A small CTC audio transcriber, trained from scratch.
Training: adamw at rate 0.0022, 4800 steps, batches of 192.
Data: trained on short read English sentences (LibriTTS-R), 35.4 epochs.
Rows from block 3 of a small CTC audio transcriber, named by matrix and row number. Rows with one number within an expert belong to one neuron, the router's apart. Each number is 500 + 50 x the weight over its row's rms, rounded and kept within 0 to 999. All counts start at 0. Numbers have three digits each.
After each expert's rows are labels from the 100 clips, of 14976, where the router gives the expert most weight on average: "top examples" is what is common among them. Only what is clearly more common there than usual is listed. The data: short read English sentences (LibriTTS-R).
# router: router (model.blocks.3.mlp.router.weight, 16x160), inputs 80-159
# up: expert up (model.blocks.3.mlp.up, 16x80x160), inputs 80-159
# down: expert down (model.blocks.3.mlp.down, 16x160x80, transposed), outputs 80-159

# expert 13
router.13:541450527500471486438519467596541512524548363508563428390439549535489539583566449454471444507479499499478506507470589537548456538485541514421462593489461498487453465426460453577533532563576464476491464489424478586548609493534488458537553559
up.0:459506427523435502597505501467511502407531519393563430437467556532573513587490490553504557524456480508451537450494442496481533453438526528538590461452516535502487586543575548486417475479462434431413534434546500426499531421513566643533453465
down.0:523597599460482503414433451390509505559464436521482495503452447475487524495499509482555394412504536441409497467414489501464409616564454481538498486459459487411505446554535484574500519456432515522551453484473571549487506464449504479445482572
up.1:495500498519515507494532437528542604479603474512451513531475533621510419509484498462463495527442509557492532391521496537540494509560512499518603446479559388458580497498395473532554554501427521434446453473553470493381535511528470587516553535
down.1:573484530467625500449546449412390525550496657536520503473507505505512444517531463463446571488419495504523533487527461454492545516486450560542499508543574546574513528573528443515515466426432454510488485473491488464438434488503594547431502453
up.2:495505469444522443519568553555497527434578449482474490518486458508490469429490603495485495515622484427534519536498510566562529471525466466446645461551456538502461540469480491496467431467554511537452489453530524507445524503618468510612548527
down.2:539512507532439495413495554535398538498391518507479513553496526435553500521465560616462576443487504562457519563520431482517528506463497506545581424449547438417561517454495407516507434569568442554476506495430544554508486526548507523439476487
up.3:486555515558447415508472496529480509497595499564447535572515500480435455481355573490569448560484544529556435468481515532499398499569453625487475404499393470438542489467466469429474524461455443457449459582468407455512443519440526482599508520
down.3:497493588624596489498483574559496505508479464554512484468473539472499543445514536527463517505466429483484486454550475431463493432415536569520516466546511409509476521424417628469595565466513436470486530511492474489574514512535504519452440481
up.4:489397454552437485508490556429474420513564517456440562487510536530483552520442534596503437514494487445574498468527512527517530520541495547560451477498519472535504432473510429441533477537548493525483398495403493509414420510479462493528605500
down.4:507485483544525377494574484569528519515463451495497484452580531577533507545564452505398452556470574466399517560506470502544467453490541554510575519450517499441523551467575422468540630474488521429491427494521492562496487487593589518457517521
up.5:482471522437571452519348497562483476463529450518384500587597539481459512568438451528540415574493425539487484454508520542497511522569525589591557520490419411403497513425451457505424571487415533557467486571510488490464592495465479485497531459
down.5:492582463565417481463468527427495546443443420572453490522503512479603469545491542552442496455431505482470558549537440513518494522510510498511481452465552382557537554509469390440415479524560407438510487470441441545600480430463521518431508542
up.6:492559533476470485460526556448462522518430521517533453559461494495498535518576528431476465463507497542562403486445490494422498506510441459570542496555549472536532386502487439401446571541531464443503484605468453517456425464444536571514546480
down.6:497384498546498494512515532457440500424462529463516531497477556533552398437496473490449506445487513481506417473568585577467572504551532505469443481493614463572523492438468528438515504604557568467538454537476514572487490501488540444546555445
up.7:434479520516479406499551544496560510480427546546459603524486527549506439556458437409551495574502543503522459456460456464481505549537489588543550523461607395499432550507577489517467513498472532556461549537486465450518424482497512469454453551
down.7:520492528505539495485469418532535509502535592453461474540465457556426473628492552415590557438553524498621519546525452536480537480467445508550504539515477510513570516449494521555510417562513585541557521590598544458417465567528403512419594543
up.8:494489461443474473590461475460531574533553607382589501464519507495618527531470413471532485516481473549484474491428557471494530506492392456533507490489575459459620528533514419520428479482516496481460507476486581536575491449489534532526550547
down.8:507522504464458569420420431467545528552441495432422413491488517519389355445570506454538472511504522457483578430479573574577531472521531526448501468383545519399449537469430531607438529524443442495433524454511518521530526434543475529540535503
top examples: the word "you"

# expert 14
router.14:544522525528512553566574493514515488399490529487513506431413507445492431471463481469595536418588545524498493591532474488459525491449503538455480495603561565569534568520511489517529491390405579492504497594517429478483501505592507379471485482
up.0:497426504548521526520522453474592560525422512524442518573499586586544426588582505510517483496584422587472446537428527458514507489452508568440515520570524469446619400517391466463494461506575515426453442478443502518493542520531493426492526521
down.0:479476539520451483558511525516352524490511523548499472525460480620538525555497465399523471450547451481520487425456496486488592507588469512521541550493604591496473481487472514476417435433587561482574594446471639462401474486572401565505529511
up.1:425524501397477359548470481397602490535475504522509530501568521522539465440460481502465457517444605537605507500486456510527518498581426471469465449521601435471534533458543491484476424454493471472562537491524445492517566473494414424530534536
down.1:482539447463480507479492385533457404504514484551619474433408561543518499527506587454606566514548502492414455497523575523542459552543483465534442536489475454490483521425541555420503505450538484507602546502515511555499508612425544497527580552
up.2:533450485504572443485539511455667475568481530493494526554515563468525573420520450483538459515426430437497557567490506481445542563548494433540491566531538408535464446527536485490557577473548453516489501404503520545549492498512479537432510530
down.2:488515562498523462484437557588554442537550466508564506551543451455479622645466434517518443521483534467491462523474548411532516521540520541527481592503509442464486447511586524464497461519552490550455500435459476448563482539500553562414526582
up.3:425486448595400499492453514434481480492500470525497483456498530552517509496462486483493573480444514517496507446494502464477497390512496356488533438418501471445440450440471406531515556520568383499462608502458385514480526484392504480565523507
down.3:470632465448535489396455546505529527502560441497573491473431541515510490441481564490489489564514466422501525488441504509472452582478379423482448513488492557460538551561382368483430409470438462596503415533497484516519437518495516540552504432
up.4:508430504500503434559509457517511562510553495518404542530501511521458515537536549539534531542386521448533530459577539497543401531561538645487540548435558561503533514390459409617439444486439549503443553542450453422518566527481537573474495521
down.4:497504495554369570580469448533588526497460491536507496532495510436591509471461434575479482466424561459569564456559544580590569471477537435445454474567515381547562515574442476483407536450477472516563489568480472531580489413525468515483457520
up.5:449523568630513575478484498507528590449476560514374493589472482535472442596553522402465519468514455547454517506527529430501479510559492538516584500490476520476622511474404504536527428454486486496491445529562508542444542578478517521526456531
down.5:473545448486481462439439435479490488480514451455447542509522556569544517561491489501548570355441470430535520461468502448484557578532500505516527419537488523493450501429441527478477475447509494377524583429516534455423489539430407560461535512
up.6:486398525491556488525446478554516442510565405444518492498547584606579490510443457532441576451541529513477496511550501561491593365484495563472458523505559543524494493580516574570470411632501541481467471384560476477534486533485505513482528469
down.6:601453479434527438481532584543434437570464511535515482586472507563461611508531473480466509465527516470479453465582545509526504422446390407471463497560423492454495463463506482532559502599525549510499459542500531477460548392472491507547488448
up.7:506570510545476513515415441515562466470504509526437555518493547539430519492507457506515567587506546464519507561495460470538479494545571413483554477495567389528451484500452575448512451458457418528593533488486376473523391472455516460380607410
down.7:425637510481438465344492495584525512531556477575493554531590501450494471517413574543463546523567544559525446497487488546584513569470519586476482354499468523470520425496497453494506575667580504543473544500477521418475535451494496541514461534
up.8:539491556474476528574501576524437527502517458459440515592564450505520560432407548433513576511497370597525431414524498438550541506513382555473481498558426536468565556472415367552478464492473561523535437505520508587483499558519464453477318472
down.8:585509553530533477382602444477404511502467456485415481437463523460529576470447463514500504380501487588461528452485481536487503536515445589437446427533485502601475494534489548462575447522471647503500370485563573443540479470497395410578634535
top examples: the word "you"

# expert 12
router.12:482548507485449512406538540592560439469435524583433500471395558435514523555530573469429470434475461457558500392519538507413569502477458517543458495495439423520389486576423500470370550556498526507508534442479489478466524508545554467561438509
up.0:569445448440515478433529569533440467425379473546523496485434460494555498548419476532460416570500527495523484478578448586517562525484505540432493451404490421534496493443488489454460505482478508578507438564496501411516547453438471443527514601
down.0:382564527454530528572533466514538506474535495497412467584432500449467506477483509468579412490534555505498486648446535506474522488497402526530456542587576495482498483519507488578462493458562514504498494479440488598443505542521435437445436505
up.1:505522601474444537493517508480471536478481379480589373517498468486534469534401483627552408418533497511403491475593488484495519495475594479484485431469389537487388515491432468493442428492483582519442474472473528526520477511559483496529468516
down.1:465508560423555504496556478515433562445511441512640478550501598607509515528512548528509493583556501451425523533525392610516485459461516521460479528549531525481501480494432524490462510442504569495517471500397532534466502459621402448451571471
up.2:510528477528563454550486401463524399488487480489478478477430501530510472374526478535507561525447496537495470521386460501523516459494542572416467444568638464524505537628528636421531448514520508481449540478526501417556545374598405482567476506
down.2:549509537437482561516541448532477481593520449476491535595532482492403574497594574519503522499467529436522538485525616459400420530480494511568484570537426407433577446500471546482453453574564495448467476426410503400502481399537578450434398563
up.3:487488472413486547555501538483448444395639492537501501435430560534523413575427447536549477486578517453489454503481440547473455472438567419419559465500449503514479435527463569497400512430506456432435525449398482415507475470534420492509492522
down.3:528538477566515516556462539511511489533536506485495554508396480390423571529427501533491518409527516423528513463465508395497524472407511478525524583498472432519411514465473479502518491505624448479477578529474449530640448431426503567447520549
up.4:515404583542574501516528522508453506487456487487434420507536566533508481561482450406495477505426478498541521549496532458498514525469430466476479539554581453496548486432417554535496549421461572568571431491424554588487416470521552412520528436
down.4:505530511465537434567444439475529616609486488447463529454576556516481466494510492483571493502561502457527493453502524534516453392482481480446572533486410458511513453534496520565558418452529541423561451609563508461552611547480566409537487491
up.5:522430493560470504511559486547462496569548502456504403467469590456474577441501520639449442425464468445438478488570440525472529464494506470466530545467525502422358482523556479521481410501599535387529519536489507478536487554592476554520432535
down.5:545533515574439503452594539511460546466453460483574596465520607500461491576498552500514459451596553472553529608640486505570481458419493483543516637509500431439525467533426526493461506511591495526571514467432507521426507518525536453518412408
up.6:435486460513454457533535587465505513506557515564542524561484503473546584495554502560496436500400575451488441500509546540481523470503481429490512544443446423514406498507410489560470452488461486418422500389524488530513525496495526594488498461
down.6:450485498511522520568645487468502541494496415502610424467481601483511459552513546505482473583518510387551456487545447431527507421421483450511575500481520465497594437507476533523457519479539556485428431428399484483439520531538510438528525486
up.7:484488491490543440520470471510515483413582448553467550582439446549495529552472478496497457557398487494589460580469502559632551510510461585500543446460581447455570527473444493510473530384434578568442513608498472468532447493568453433569517479
down.7:453496489516563515622544503414522500482538481490424498539591507487530484416450527439565475515511545469561445507433484572512485538538427558570417542514589456553585461583493448545530535544518534485534476636542475542546524527493511501533516515
up.8:454496474518515521521466479407460520497435455454516584367603595539504443531507441586456524541493515534475525564501513503525494485425591461463504497482464504450483449494498537415555503484477498562426497455493469534502514500438446506596519457
down.8:573554540465445517600561508487502491540427465435507573495524474446548514510635558546490506451442556565477465502411555503493485497333540501483543521552527525531501380534533504541491541513505489480481526534495483414451529488548454520418473518
top examples: voice: male

# expert 1
router.1:511428528490550432581476500606421509533451426500463534498448543502442461510530416480457450526479534486543492417489576497536523561501614581499566480527478523397507420513536582417444532430504551607484475594543501458500507485569422530503556482
up.0:407530461476439472570559467501573530523482478462529479478535410503554460525444526494518497556455531588479492470522462538466463466563498395488426446476449423573555420408494393484529494406560488467412475484496450560564548524512511546558521503
down.0:559494619420505540497452458536519528446510491502453460401489478533509616446566453411514497479444504499513570500496572573497575442597477478490524532487557502437604518504458507523430516586450462518569576504537545483582462467539423468568457489
up.1:481514498582499496446516592537504465456542492573634521549502529461516429504424528526495421579481521463510511489522481545477449468488457532434554460508445439488470521412449364516458457467475499490517502503496363457497540530544509438611508624
down.1:451425497635545472557562511605517523488525425594489563508492498414502500530506535507481523428471488430581506519576485436472506495588526500478445518579538441528561529467465467487528450522515455411451462444469492450580502490558541490447502492
up.2:498473502414523447564467504489502508544508471545529413522543432400518503454404488542442404439576505450565492533413451497492634525525498433452573508492427496437540415581435406487446577456541520487556516494387462540516488472497515504436462424
down.2:432358569429485529512511436491511538512538548468460526462487473443485478463538435514538446449486443481544472500503489482516488629586439658592516535406520551468478524480526501529416560500454511488508548534528467534504464435455452525427445539
up.3:449531592585550448557417436520554458535478573485509533506450367564491522391591534536534473593448448528477534486397511563526425538537580520532555515573466470460464520593497561470505432454426538461532463566540453409542493507549457412519474424
down.3:545422446471401507540444459494502495505518560562377473567442498439513517511564602488473423515499483515516482487433410502501492541489539454467465483578425501498464450480560498525495493558491586514467352521596507456511606587505525525531495530
up.4:555523445413491528480519426518589522526552514443504497456439527599548547485539471492488621526497545451502467446472552473535428560479515523550507420477422471542533533467528592478526461603471495439406463464496489450425390572491552539440481439
down.4:512565533560496510444492513556571454434490510549628504537509494438519483523476466459587467521604466501482531576506474537506412446572551476462470501460521460456462651556498496508438466403467496490443505470451582452521412513470546415448485489
up.5:526499458524416525435466544443555538462507520543553520538449432460547556507530463520431556527482489513524450518461453418575494463500563442486437514527502570582523493520647473544466516471548444398470411565494478498481412496543418528530453496
down.5:485601542517474494562503453465663519503579528561486562513552531484517499466477453526576552488475485524483490578560532539538444452569382373452473493561485509555569567469550440509440458574499482414449589534550524442453477518509522506466543589
up.6:521570495415568450542475423468650492489512593466600419508472461489453461498496477460578504465610510455491477525486538555434470465456388489425427495469495491595490450438539583591405510537469456463443497571527589545527574480502482592485483491
down.6:477472454481516469472522469484466540525461436429520414483485481452552505498544499520530571373465583493460547472450462587452372422490463544448446492577526448560408517413513416570493526462459442495443425431532561567502552440462522409535434473
up.7:473546548553471431576510540520448424545517498573367479510518530507505545491525383567521425440407477523517461422475470572449519513550527477550544462456488488429461647526456548494492638482521511467515500452538483458462516577534433509457556545
down.7:534545564471441574590503539519593368439524471574514551497467487507515540452451534486654495598497403540522445483574507472472531494476543495393486569517481507460412418489549486408484578496537516409518469465535489456493498438497514522573518462
up.8:405545485519469510548425454480548506467549498466481532475582419448501545519468516405496436596415477535490559506398497559460484527557501523539493520540595375469517473473537489427480543478445439473453516550424461566538533583481552473564446473
down.8:510513559546490542527456456506487539581493587430575459447549483448531531517531530576482436535527461427438546469513398383476438535534464474472518437469502490502517502549489453542564477544505442463501451524472547437548501561512499398488511447
top examples: the word "of"; the word "was"

# expert 7
router.7:524522510578488600506433594497530476455527558468431345473505527496481472514488616502539537527455449496525471540531383433411500449478592560512520495497523470505562534537473525451514402522561517423450516518493499527488397497493508575504499481
up.0:520437519548549461471523505467481547498478386476551533404502511485449361558492453431418400494547504559425519491501447492562478532484491548480479567620487476469477564507541464472535500422565467448578432473434512538563508415445496478561428559
down.0:495527428477455538442460418489415487508491509506543523564466511388504484543527456569561489520581572460430509378492552457500527490521535507418509480565516545467452530444549408437504554599483437560485523538553491527551554528491476475472500590
up.1:544382418452531507522592505555486444394502414564449505504479478563493560481444500441569495514535445562506447473478627454529569560481516524550538508449538593454552531569524553578536491490469561530471485509593520546456509557466522478521579431
down.1:481453546527621475442433521495513445569508463447499615510575433494502442573576507534409490510536502463476509448535535493513513444460583543437523527613510604497582478529468489511489492516462566443585514488471480443534523399369555492519466452
up.2:446466568557479429481573536493535519515490487467487460551496472532598508571542472548417497559467476556491581533454533449471514519530493501476544494383416506493521534508492542480478466553401467441444452520663495530560555566462511481445515526
down.2:481434547536534487550503440533504508427500512456474507552616415445473529583483512534523607433624521655507560441540574479462491525527517502433572538551561570480505609396601459601506453584497535482461531508506519440514554467510470463509573503
up.3:472476513507458519497414426529485462457481549476492502504485475551467513480419495513502518563403515511513519546424499547500436477463580473524507552450513516484497504540522421583503560416441512425491541509539481580440499575465415500455501611
down.3:502446472531473480381464476450457486525524476598530501440507439421473465588505532485482507496557519515476565589466542374462496529490559575512439504446537479573536516484613508420562530578523432480482429461546529402654591451385434476575516541
up.4:516481482491477351533357475406519500542494488495589551468487523508428549501494392468550492497492495418473516621457532626552487402557386499540456469462525508592433523557551533517489531503490499446499549567535521480581486548536574521450572480
down.4:511593502586492539442544542513528467509500518510557504516421578448492558435475446588521443494480491580552551543594603504549474494456539517497480526483493502549483537625579480457500433407424538552537460433447528473501457619550502473542504421
up.5:531475494493430465413451461526442493454445626483540521448451438522475535470494492516486523505475482548523485502447427440572573516530468501466390465509497502482482498431529478348484514453540508372624475449441465500376532415434490522494503543
down.5:579576493486469489514421424504484536515495503513528482530441427431511485523596490455488578487501535372531535454577555418527491529389500566495506468546417561546584540570490509479519495460504487485494515508398522486585459593470410567434484553
up.6:559450450517517514480518537399534557560445453479535472458552552538451431513552528522517479440492421463442494539477543431561536461489536498373481549533533560558513387535606531424573486470491408449529572450506519426577519433498454541549512623
down.6:591627448421439466584544484489590503566446612526498532486373499415536476556529535471489604530527490526434543485529471476555444586501516497443416507568546581377470533507518480511633547514469524581473570491512446459467491511501444473499508547
up.7:486482506570538473433545511543489510493417387599518544551598503523493500507481461550466455560501466500472422339578468498514527543497412411464563521580501521478630501460477515430467493427470516440600426525522526537484472500527461491496589505
down.7:409514462547572471459508477444542575461487516411487470485486512421479473555508510537469524548523534435486575482516428384498474474502465389520496422523440456494503459485480588589458476529466482580502477467622359526553538542454532483517527557
up.8:421517559584386522469508484442510501539525521474478506406522570562543385527534441477591431440487555443512539531493491503602471504492522483470524527441524492494451523374540438501513488438511413484530431477530441459428508449450480453554530638
down.8:528528452544450545483432462453545409537433500515546425512464553446524464562467447512521547444471475481490592506543563482571518574555516508490492435508476440407475482499466479491469559486389510503442602484501530447549533544384513410531501507
top examples: the word "to"; the word "she"

# expert 6
router.6:473595498414382501557511542475527511496528409551505514489441525479538426492584564485471483533572555484508605546480514472499475500486459476561513470540400481522531455575476468462419588485520450541511568435527502542494533448420585491544455499
up.0:520657491466433529548515480452477545511466440515513363489494571545461473446431483557500623501520492537510520459541477567537451425485581521568525501536485490566614543572530453478474510444488514468512512492530573527573614483515439505518531582
down.0:479520660475454574463387506423494468470531489480462521605436544530557547567543600505541499434448570466459517582440424451516542569403515491433505559377541478482439477541501499547482506476440541507503562555458543491534537446464488495447459521
up.1:502615496463563545526502375521466435539555550473587415401599503521542407488441432374489535502474457449447444447493459539522410434383441431429493501548482424435549473463455504549469570526442429490566542562556452507533551485463472561504480508
down.1:416508568569470535456470466566559504543497552544463576554402469425480487423448547437494555524521497418526498507524530417413520586501490473605482479466448539444458529568576515536499514560394570566537459524476496496472465595529567575548527496
up.2:482484422442441418569463477452464506525507428451563475477557518489485446438443452474613464524480509544392565561504535522459525482425559438537468508533443492432471531471522419546439563506411487494587534559466535502493579447452528498546536469
down.2:486540585584472586557497565409505528420496480539535534513468527481481533469490527420529507442476469397479462495437475530437413547476625558574584548496514562473488457490476430505623585524444522523523479520425466486505504510602529399551461492
up.3:394415535501495482515492466528445553527467522473434569468578447577501420539442486545444570539520537449463540413535570529557485461546456498447467502449562559408540594397488521496509537495594526524566513504584466544473490464519460617566603464
down.3:571438427447534538407541502591491445502541474552574497541374562546458483472442452481512510514482515480491540519539441497538491486453458500403465533459525493599451488437465464515506507527533519521564519558479477538543526544525501441520602435
up.4:427521411560522479504504401434451399538490451378547545523568554543583465465458505553453484539524519411410431472489480538548503514436461555472479477593456448461440458600472547498573471540471564507500529497526418458578599553454471500553492501
down.4:509519489524467508538561621461593469396468511566522582503599507453450514456490526477478476535477479457566564562521527483432515513551442421473451472491509439457505506538420486569558506544494494493473517477490491477443394533501516564478535531
up.5:417569482567448540473532515490554516419538435522518553515468611556493457529431461498482521458520443504504431484525485528546412457386530597615516446579512560581557529471497501547505545518553555557451489463480509555477503539555440474562526518
down.5:547454523444509512408418404543536392489533461419538495462446501481519459455564465474462499518489519466464545509404502495400516541484415482597504499377484429535452449517556453539456510459429508518631440431467487465452453433491499555401488584
up.6:524460502454615465507474580448508530512441479474501618540520514532479490493618527415450569535494465391505545478410538462373525546512519515514494514582576463509528527392429437520486556547496532498624419525510490575491558441507513509556413464
down.6:498619550439450463545552506547530416542432464474482552518532513545492433531499541433530499573539528449542466518574555452534508587471517420598481522447484480353527429513490518543424412473494497438524465457515521511588530440562395391441438484
up.7:445558529546497461443493507445487514516513540440466499512501509522468561510537508621474451513488535447437467437489578482566453487497544536527590532506462488488402545509524507507547465475509556485509618432591515429538624572580442499502550442
down.7:477479456535439468514589473487466521440572451513490479409489562445434462531559511539463553395420464464581492601536488479507490422525426510437381496620421521539454410524469504519526473424496616411481422492611453508582540526532485461458577487
up.8:500482410457565540547519503496490548411458491552425490395493533478473438515420529536493422518467523509472450469522481415478458482545516455487443522627516540534423561551501512419574467432559500533556453495527493513613547510506500552502451496
down.8:448457471499443472499546422469525534492530536474437567525474457472459509457442514470495497504535602497590440499474474444511580568502444466506527453502407491492532543499504488499545409518465602552550401523564507473372473549495492500483508520
top examples: voice: male

# expert 11
router.11:429550561453515427487497593502479519505515455607488524511402513393512470588463502519407510513519555455514527603466534452460450538605463501508417457546441470522556473564442456520424524526560493467559602478490507443594530540524584486406496487
up.0:467399447502481463522456547500498454394526381540513584440510528524524419551513494446495459626479533501496398509472453551505493505458594505553488488475493510484426510479531591488525442504554466531478456572417447489506512423533481517577500473
down.0:502433555559564484444477535512485521517457495533540467489534543419526459455547576551539493516558566522393496482517572586563401486453540429475567436545512406468451466404569499567556489485563536439468420441400488424476535523543456448551438545
up.1:456528436577426494547572603538442466447443512488463443484522492500588468416526520451509470518497491542478518429514490561424565471548517557488501459536586498578472486423495530473537441438539488443417393516440416507555544475615517446524447515
down.1:519540610425452502348407532588408431575450529453517525419502464463456567556531524509513502510490512532453566494522550500496513595443514494476504520459486519522458501459460479500473457556476483482589487490528472467551461488442494570496543445
up.2:479499509480490572545566506402557491461549509507432511435602470513656359542488469463433538446531438511527552508500400479496518476367576463546440500467499503569627507572448521558440556506508530420495556517520533477572452473532456472457432543
down.2:606517563477593331515439437514580490535500603478450512550487519639545475379490560446483503522464504525547470523497416540516458544610488548536495528606577532506557517509554510524442455510521517499416519544467513543547549538470455450427558491
up.3:466553502480500494470530505508495463407425512491551489449521516489393402447439464499463410524606385552450504483487536423449525552595489394481519525490393579437483418563568563492603499545500401563542426539509522512502496466464547489494550589
down.3:552553462515461472486564583529421463442562553456463469464536479414513523471527524524453538574526558501517457375465452509518505498529619508549578584452570448482518530400508518497439448458567457537589447514472588439490523432476472517474463507
up.4:398508551477516523543505521499508480463545441402453433393558563597493428526541470480437559498571496528542519507573445496554520428436573530532608453521524547503460566453502523540416552473515587510538540551475468584547540467601449529543394495
down.4:493464448475540516532506491517452458553515469472524485507505500516516639509472373507498535484529455537544403427487474540532518578504489519482467469557565457514510476433498432384462540560511505445493479503492470483471516525545401626468571539
up.5:552471526530550502523512513477434449440439505501474558540690495539501522471494580384504411540572415561469456435521474453514465513461484504527557487583494550460557485518483507515626487512513504412490471553460507634494508484582410376511468429
down.5:479588471507475498474443501560474663435561457444512459573405480517448567496502496519430506527521577552470537432498486524498456570424529543597491600520467499534492520473518509503446469498567520507566438508430575492527484530416399588523519374
up.6:482457531503562462489562542483502548392494478528524503456544542534560483535549519510450503449468487557414554501535436520407508485578503518451554567540534570515516492443572439467528457494528449560527373450507456499499589538449484454628433471
down.6:535445475464514534522505480462412482415532486446456549549447455605466479545458546494527585522548469507605563551575515466431564370455489457556518548516495553562575467496454510522477510494483542467629501492540563551475484500452482450518475530
up.7:478434451530524547504462503469421475548491460459475538491582476518546468446459482565448356498470457447546473485446431510534556487457544448501506409426560472485454468505441459451487490528579484446538494515496415576503482444464518592498597510
down.7:512468424456564470505487439555497495554526432402535430609495589504441553459578564534483580537407456435536543478506607432528493505484452545531594495431504485538511480525530608482482485516428471524532503439509506524515468437472535552549481496
up.8:421463569515494473524463558541385502528530469437466528582559554455448442533479503474457391478558531448538491503568572449564477520499521542498582504460546526529425624539479555529492509374506587454526515571510487495546478550589485434556575507
down.8:469576550431522491510462574601421477482490494422518572449537544476497460456376454509454425519494587454539589481531543519482581445470571477536499515492555529494452519539344561548450563420507434499491493521536439496503496429504536604476464426
top examples: voice: male

# expert 2
router.2:464581486504526490436444464562465395475545526370509520532541491490510568431475483574486519507507511456543571523418505484452507506582472408565458440535566413556435553514529454438424519456443486505510602524541546482615489569503537497532485530
up.0:389500565522518443587560605504452472447494519516567428441444581554512500603588519539413540517505553476571561477469503448492562548484518537531496518487488543468449538538492555438535501516518512540458487498525521500577475547444395520484526506
down.0:526519457491506545492484424454469524525501453506478482456513590536476473463529501614527533455462407461502511563591521499387545534487534475541517474471484557467527564491456486609458386544520472480476530591440536452490538562543548502497519448
up.1:448583557532619564456415553482525478515561499548387431546431511515483477560413512473429479472584471505508480525457415458527525416430615591452550486518520460496551445514405494452480500524560490437533531510425452528546473509599450533542485549
down.1:545561491460571486537531510510541503557603485496514491521564494460433561529457525412392425515501558569478538506446575556487430475478517568419527468543420546580469430541436531473474556467498490468531484485449413491437455452543414502529421553
up.2:595454496406539460520508538468582549476454460531542526458453572533413540401516437478512587462506553519505517574398490569554405541493500551487465500498521515600460561595563559529459507477528452443484549475496554438553579486575468459523566540
down.2:537453538493552488447551518489529485474560442502515484437454507486427433494447478461552500487500511521458472452412429525446440602504514583454572512496569523563484440510512588470524505396478460415521470509531506484480492458611509437459386498
up.3:510548523477472563546438514548372512506435498432487451431567406479482475575527525449458483554487380504463565435395522437487477525515560446505475496535541512476593453571487528526557515445479478512505470534497452516568526534519441452531434509
down.3:488526411541506502466406540477449540484476455506582494503509382438495541483531494511579407476571491656433531571473511544522430445534497562570421545537565475589450471524614471465520531570594513432520506529491487500540534546563448467483505533
up.4:519501465584497465404432461533402460535528524473515506459482535477480474393530529533382511487568502443501481404540494481548499488516514466468471437476456467415488402407515397442529481538525452448502463521384475620543491535430396481528492545
down.4:594470585500534506426478494525428538476590461508542494503489475450435469573554595512462490479450520502485546533520518478501501558466551520564467529478569543523507505425494446590493561501485421567578602541449607502494565456498477482469432501
up.5:493536426483356517437393483534413471474512546475532468524565472482435495490566483566488458472482513468503529460443466439589551535573520445522514467512560541471491476468584498376526483498533459521438487511439477482639443425510458595501509545
down.5:565449499586544538468470451444440543453598461518530490499504538522476485491546479527533480436452457483537502513609515475395518562497477513488506514415477493498582514462476507565478472615485466523562474525481589539519500514492494537549414492
up.6:487503534434461565556514448564523456519581522463552541490563409469484482473510411507512538525519491522504556549444574481622506501507501427575464491529443456514449434511421601546521549392533530570530524433547395540544522519518466440456539562
down.6:531523515454612518456563551469482501472505442517525517533451498459425557530547519520537491442434528463413499571439502478511519447464505573594505561553514523521506492451584564482537597487505514538456404449463504510546467459470566494449477539
up.7:592513552540500538527651579455616501504548479548422448506419512495538497441486510527575407519486456487448503487517491517461570500437540463426518576469526425548457475541488519513455587515430473472512488531478521494567615469542523435488477466
down.7:427433536467529483542529557559628454550506520502430470491547583603437625475494456522581502524518472494461450514482582480504540584525477430502431638533547530517465489549577541447533526524526512558442503456486549471465403540535593512479445495
up.8:470425523517452450503572541492520517428432486494515487417617518570592443483453561459460567514575490555387476515489472454514486582438506582471500450477547503497599499616500559541571538532564538558531489534559524590543516441564473464471550485
down.8:503505518582462593429487542516469506424496457428572486461384493398550503576506551509477506432388496413409514490526508507623452488536540499465471432512594553476497500497397542547471431456475563515435514482514566435563567432417458488473536534
top examples: voice: male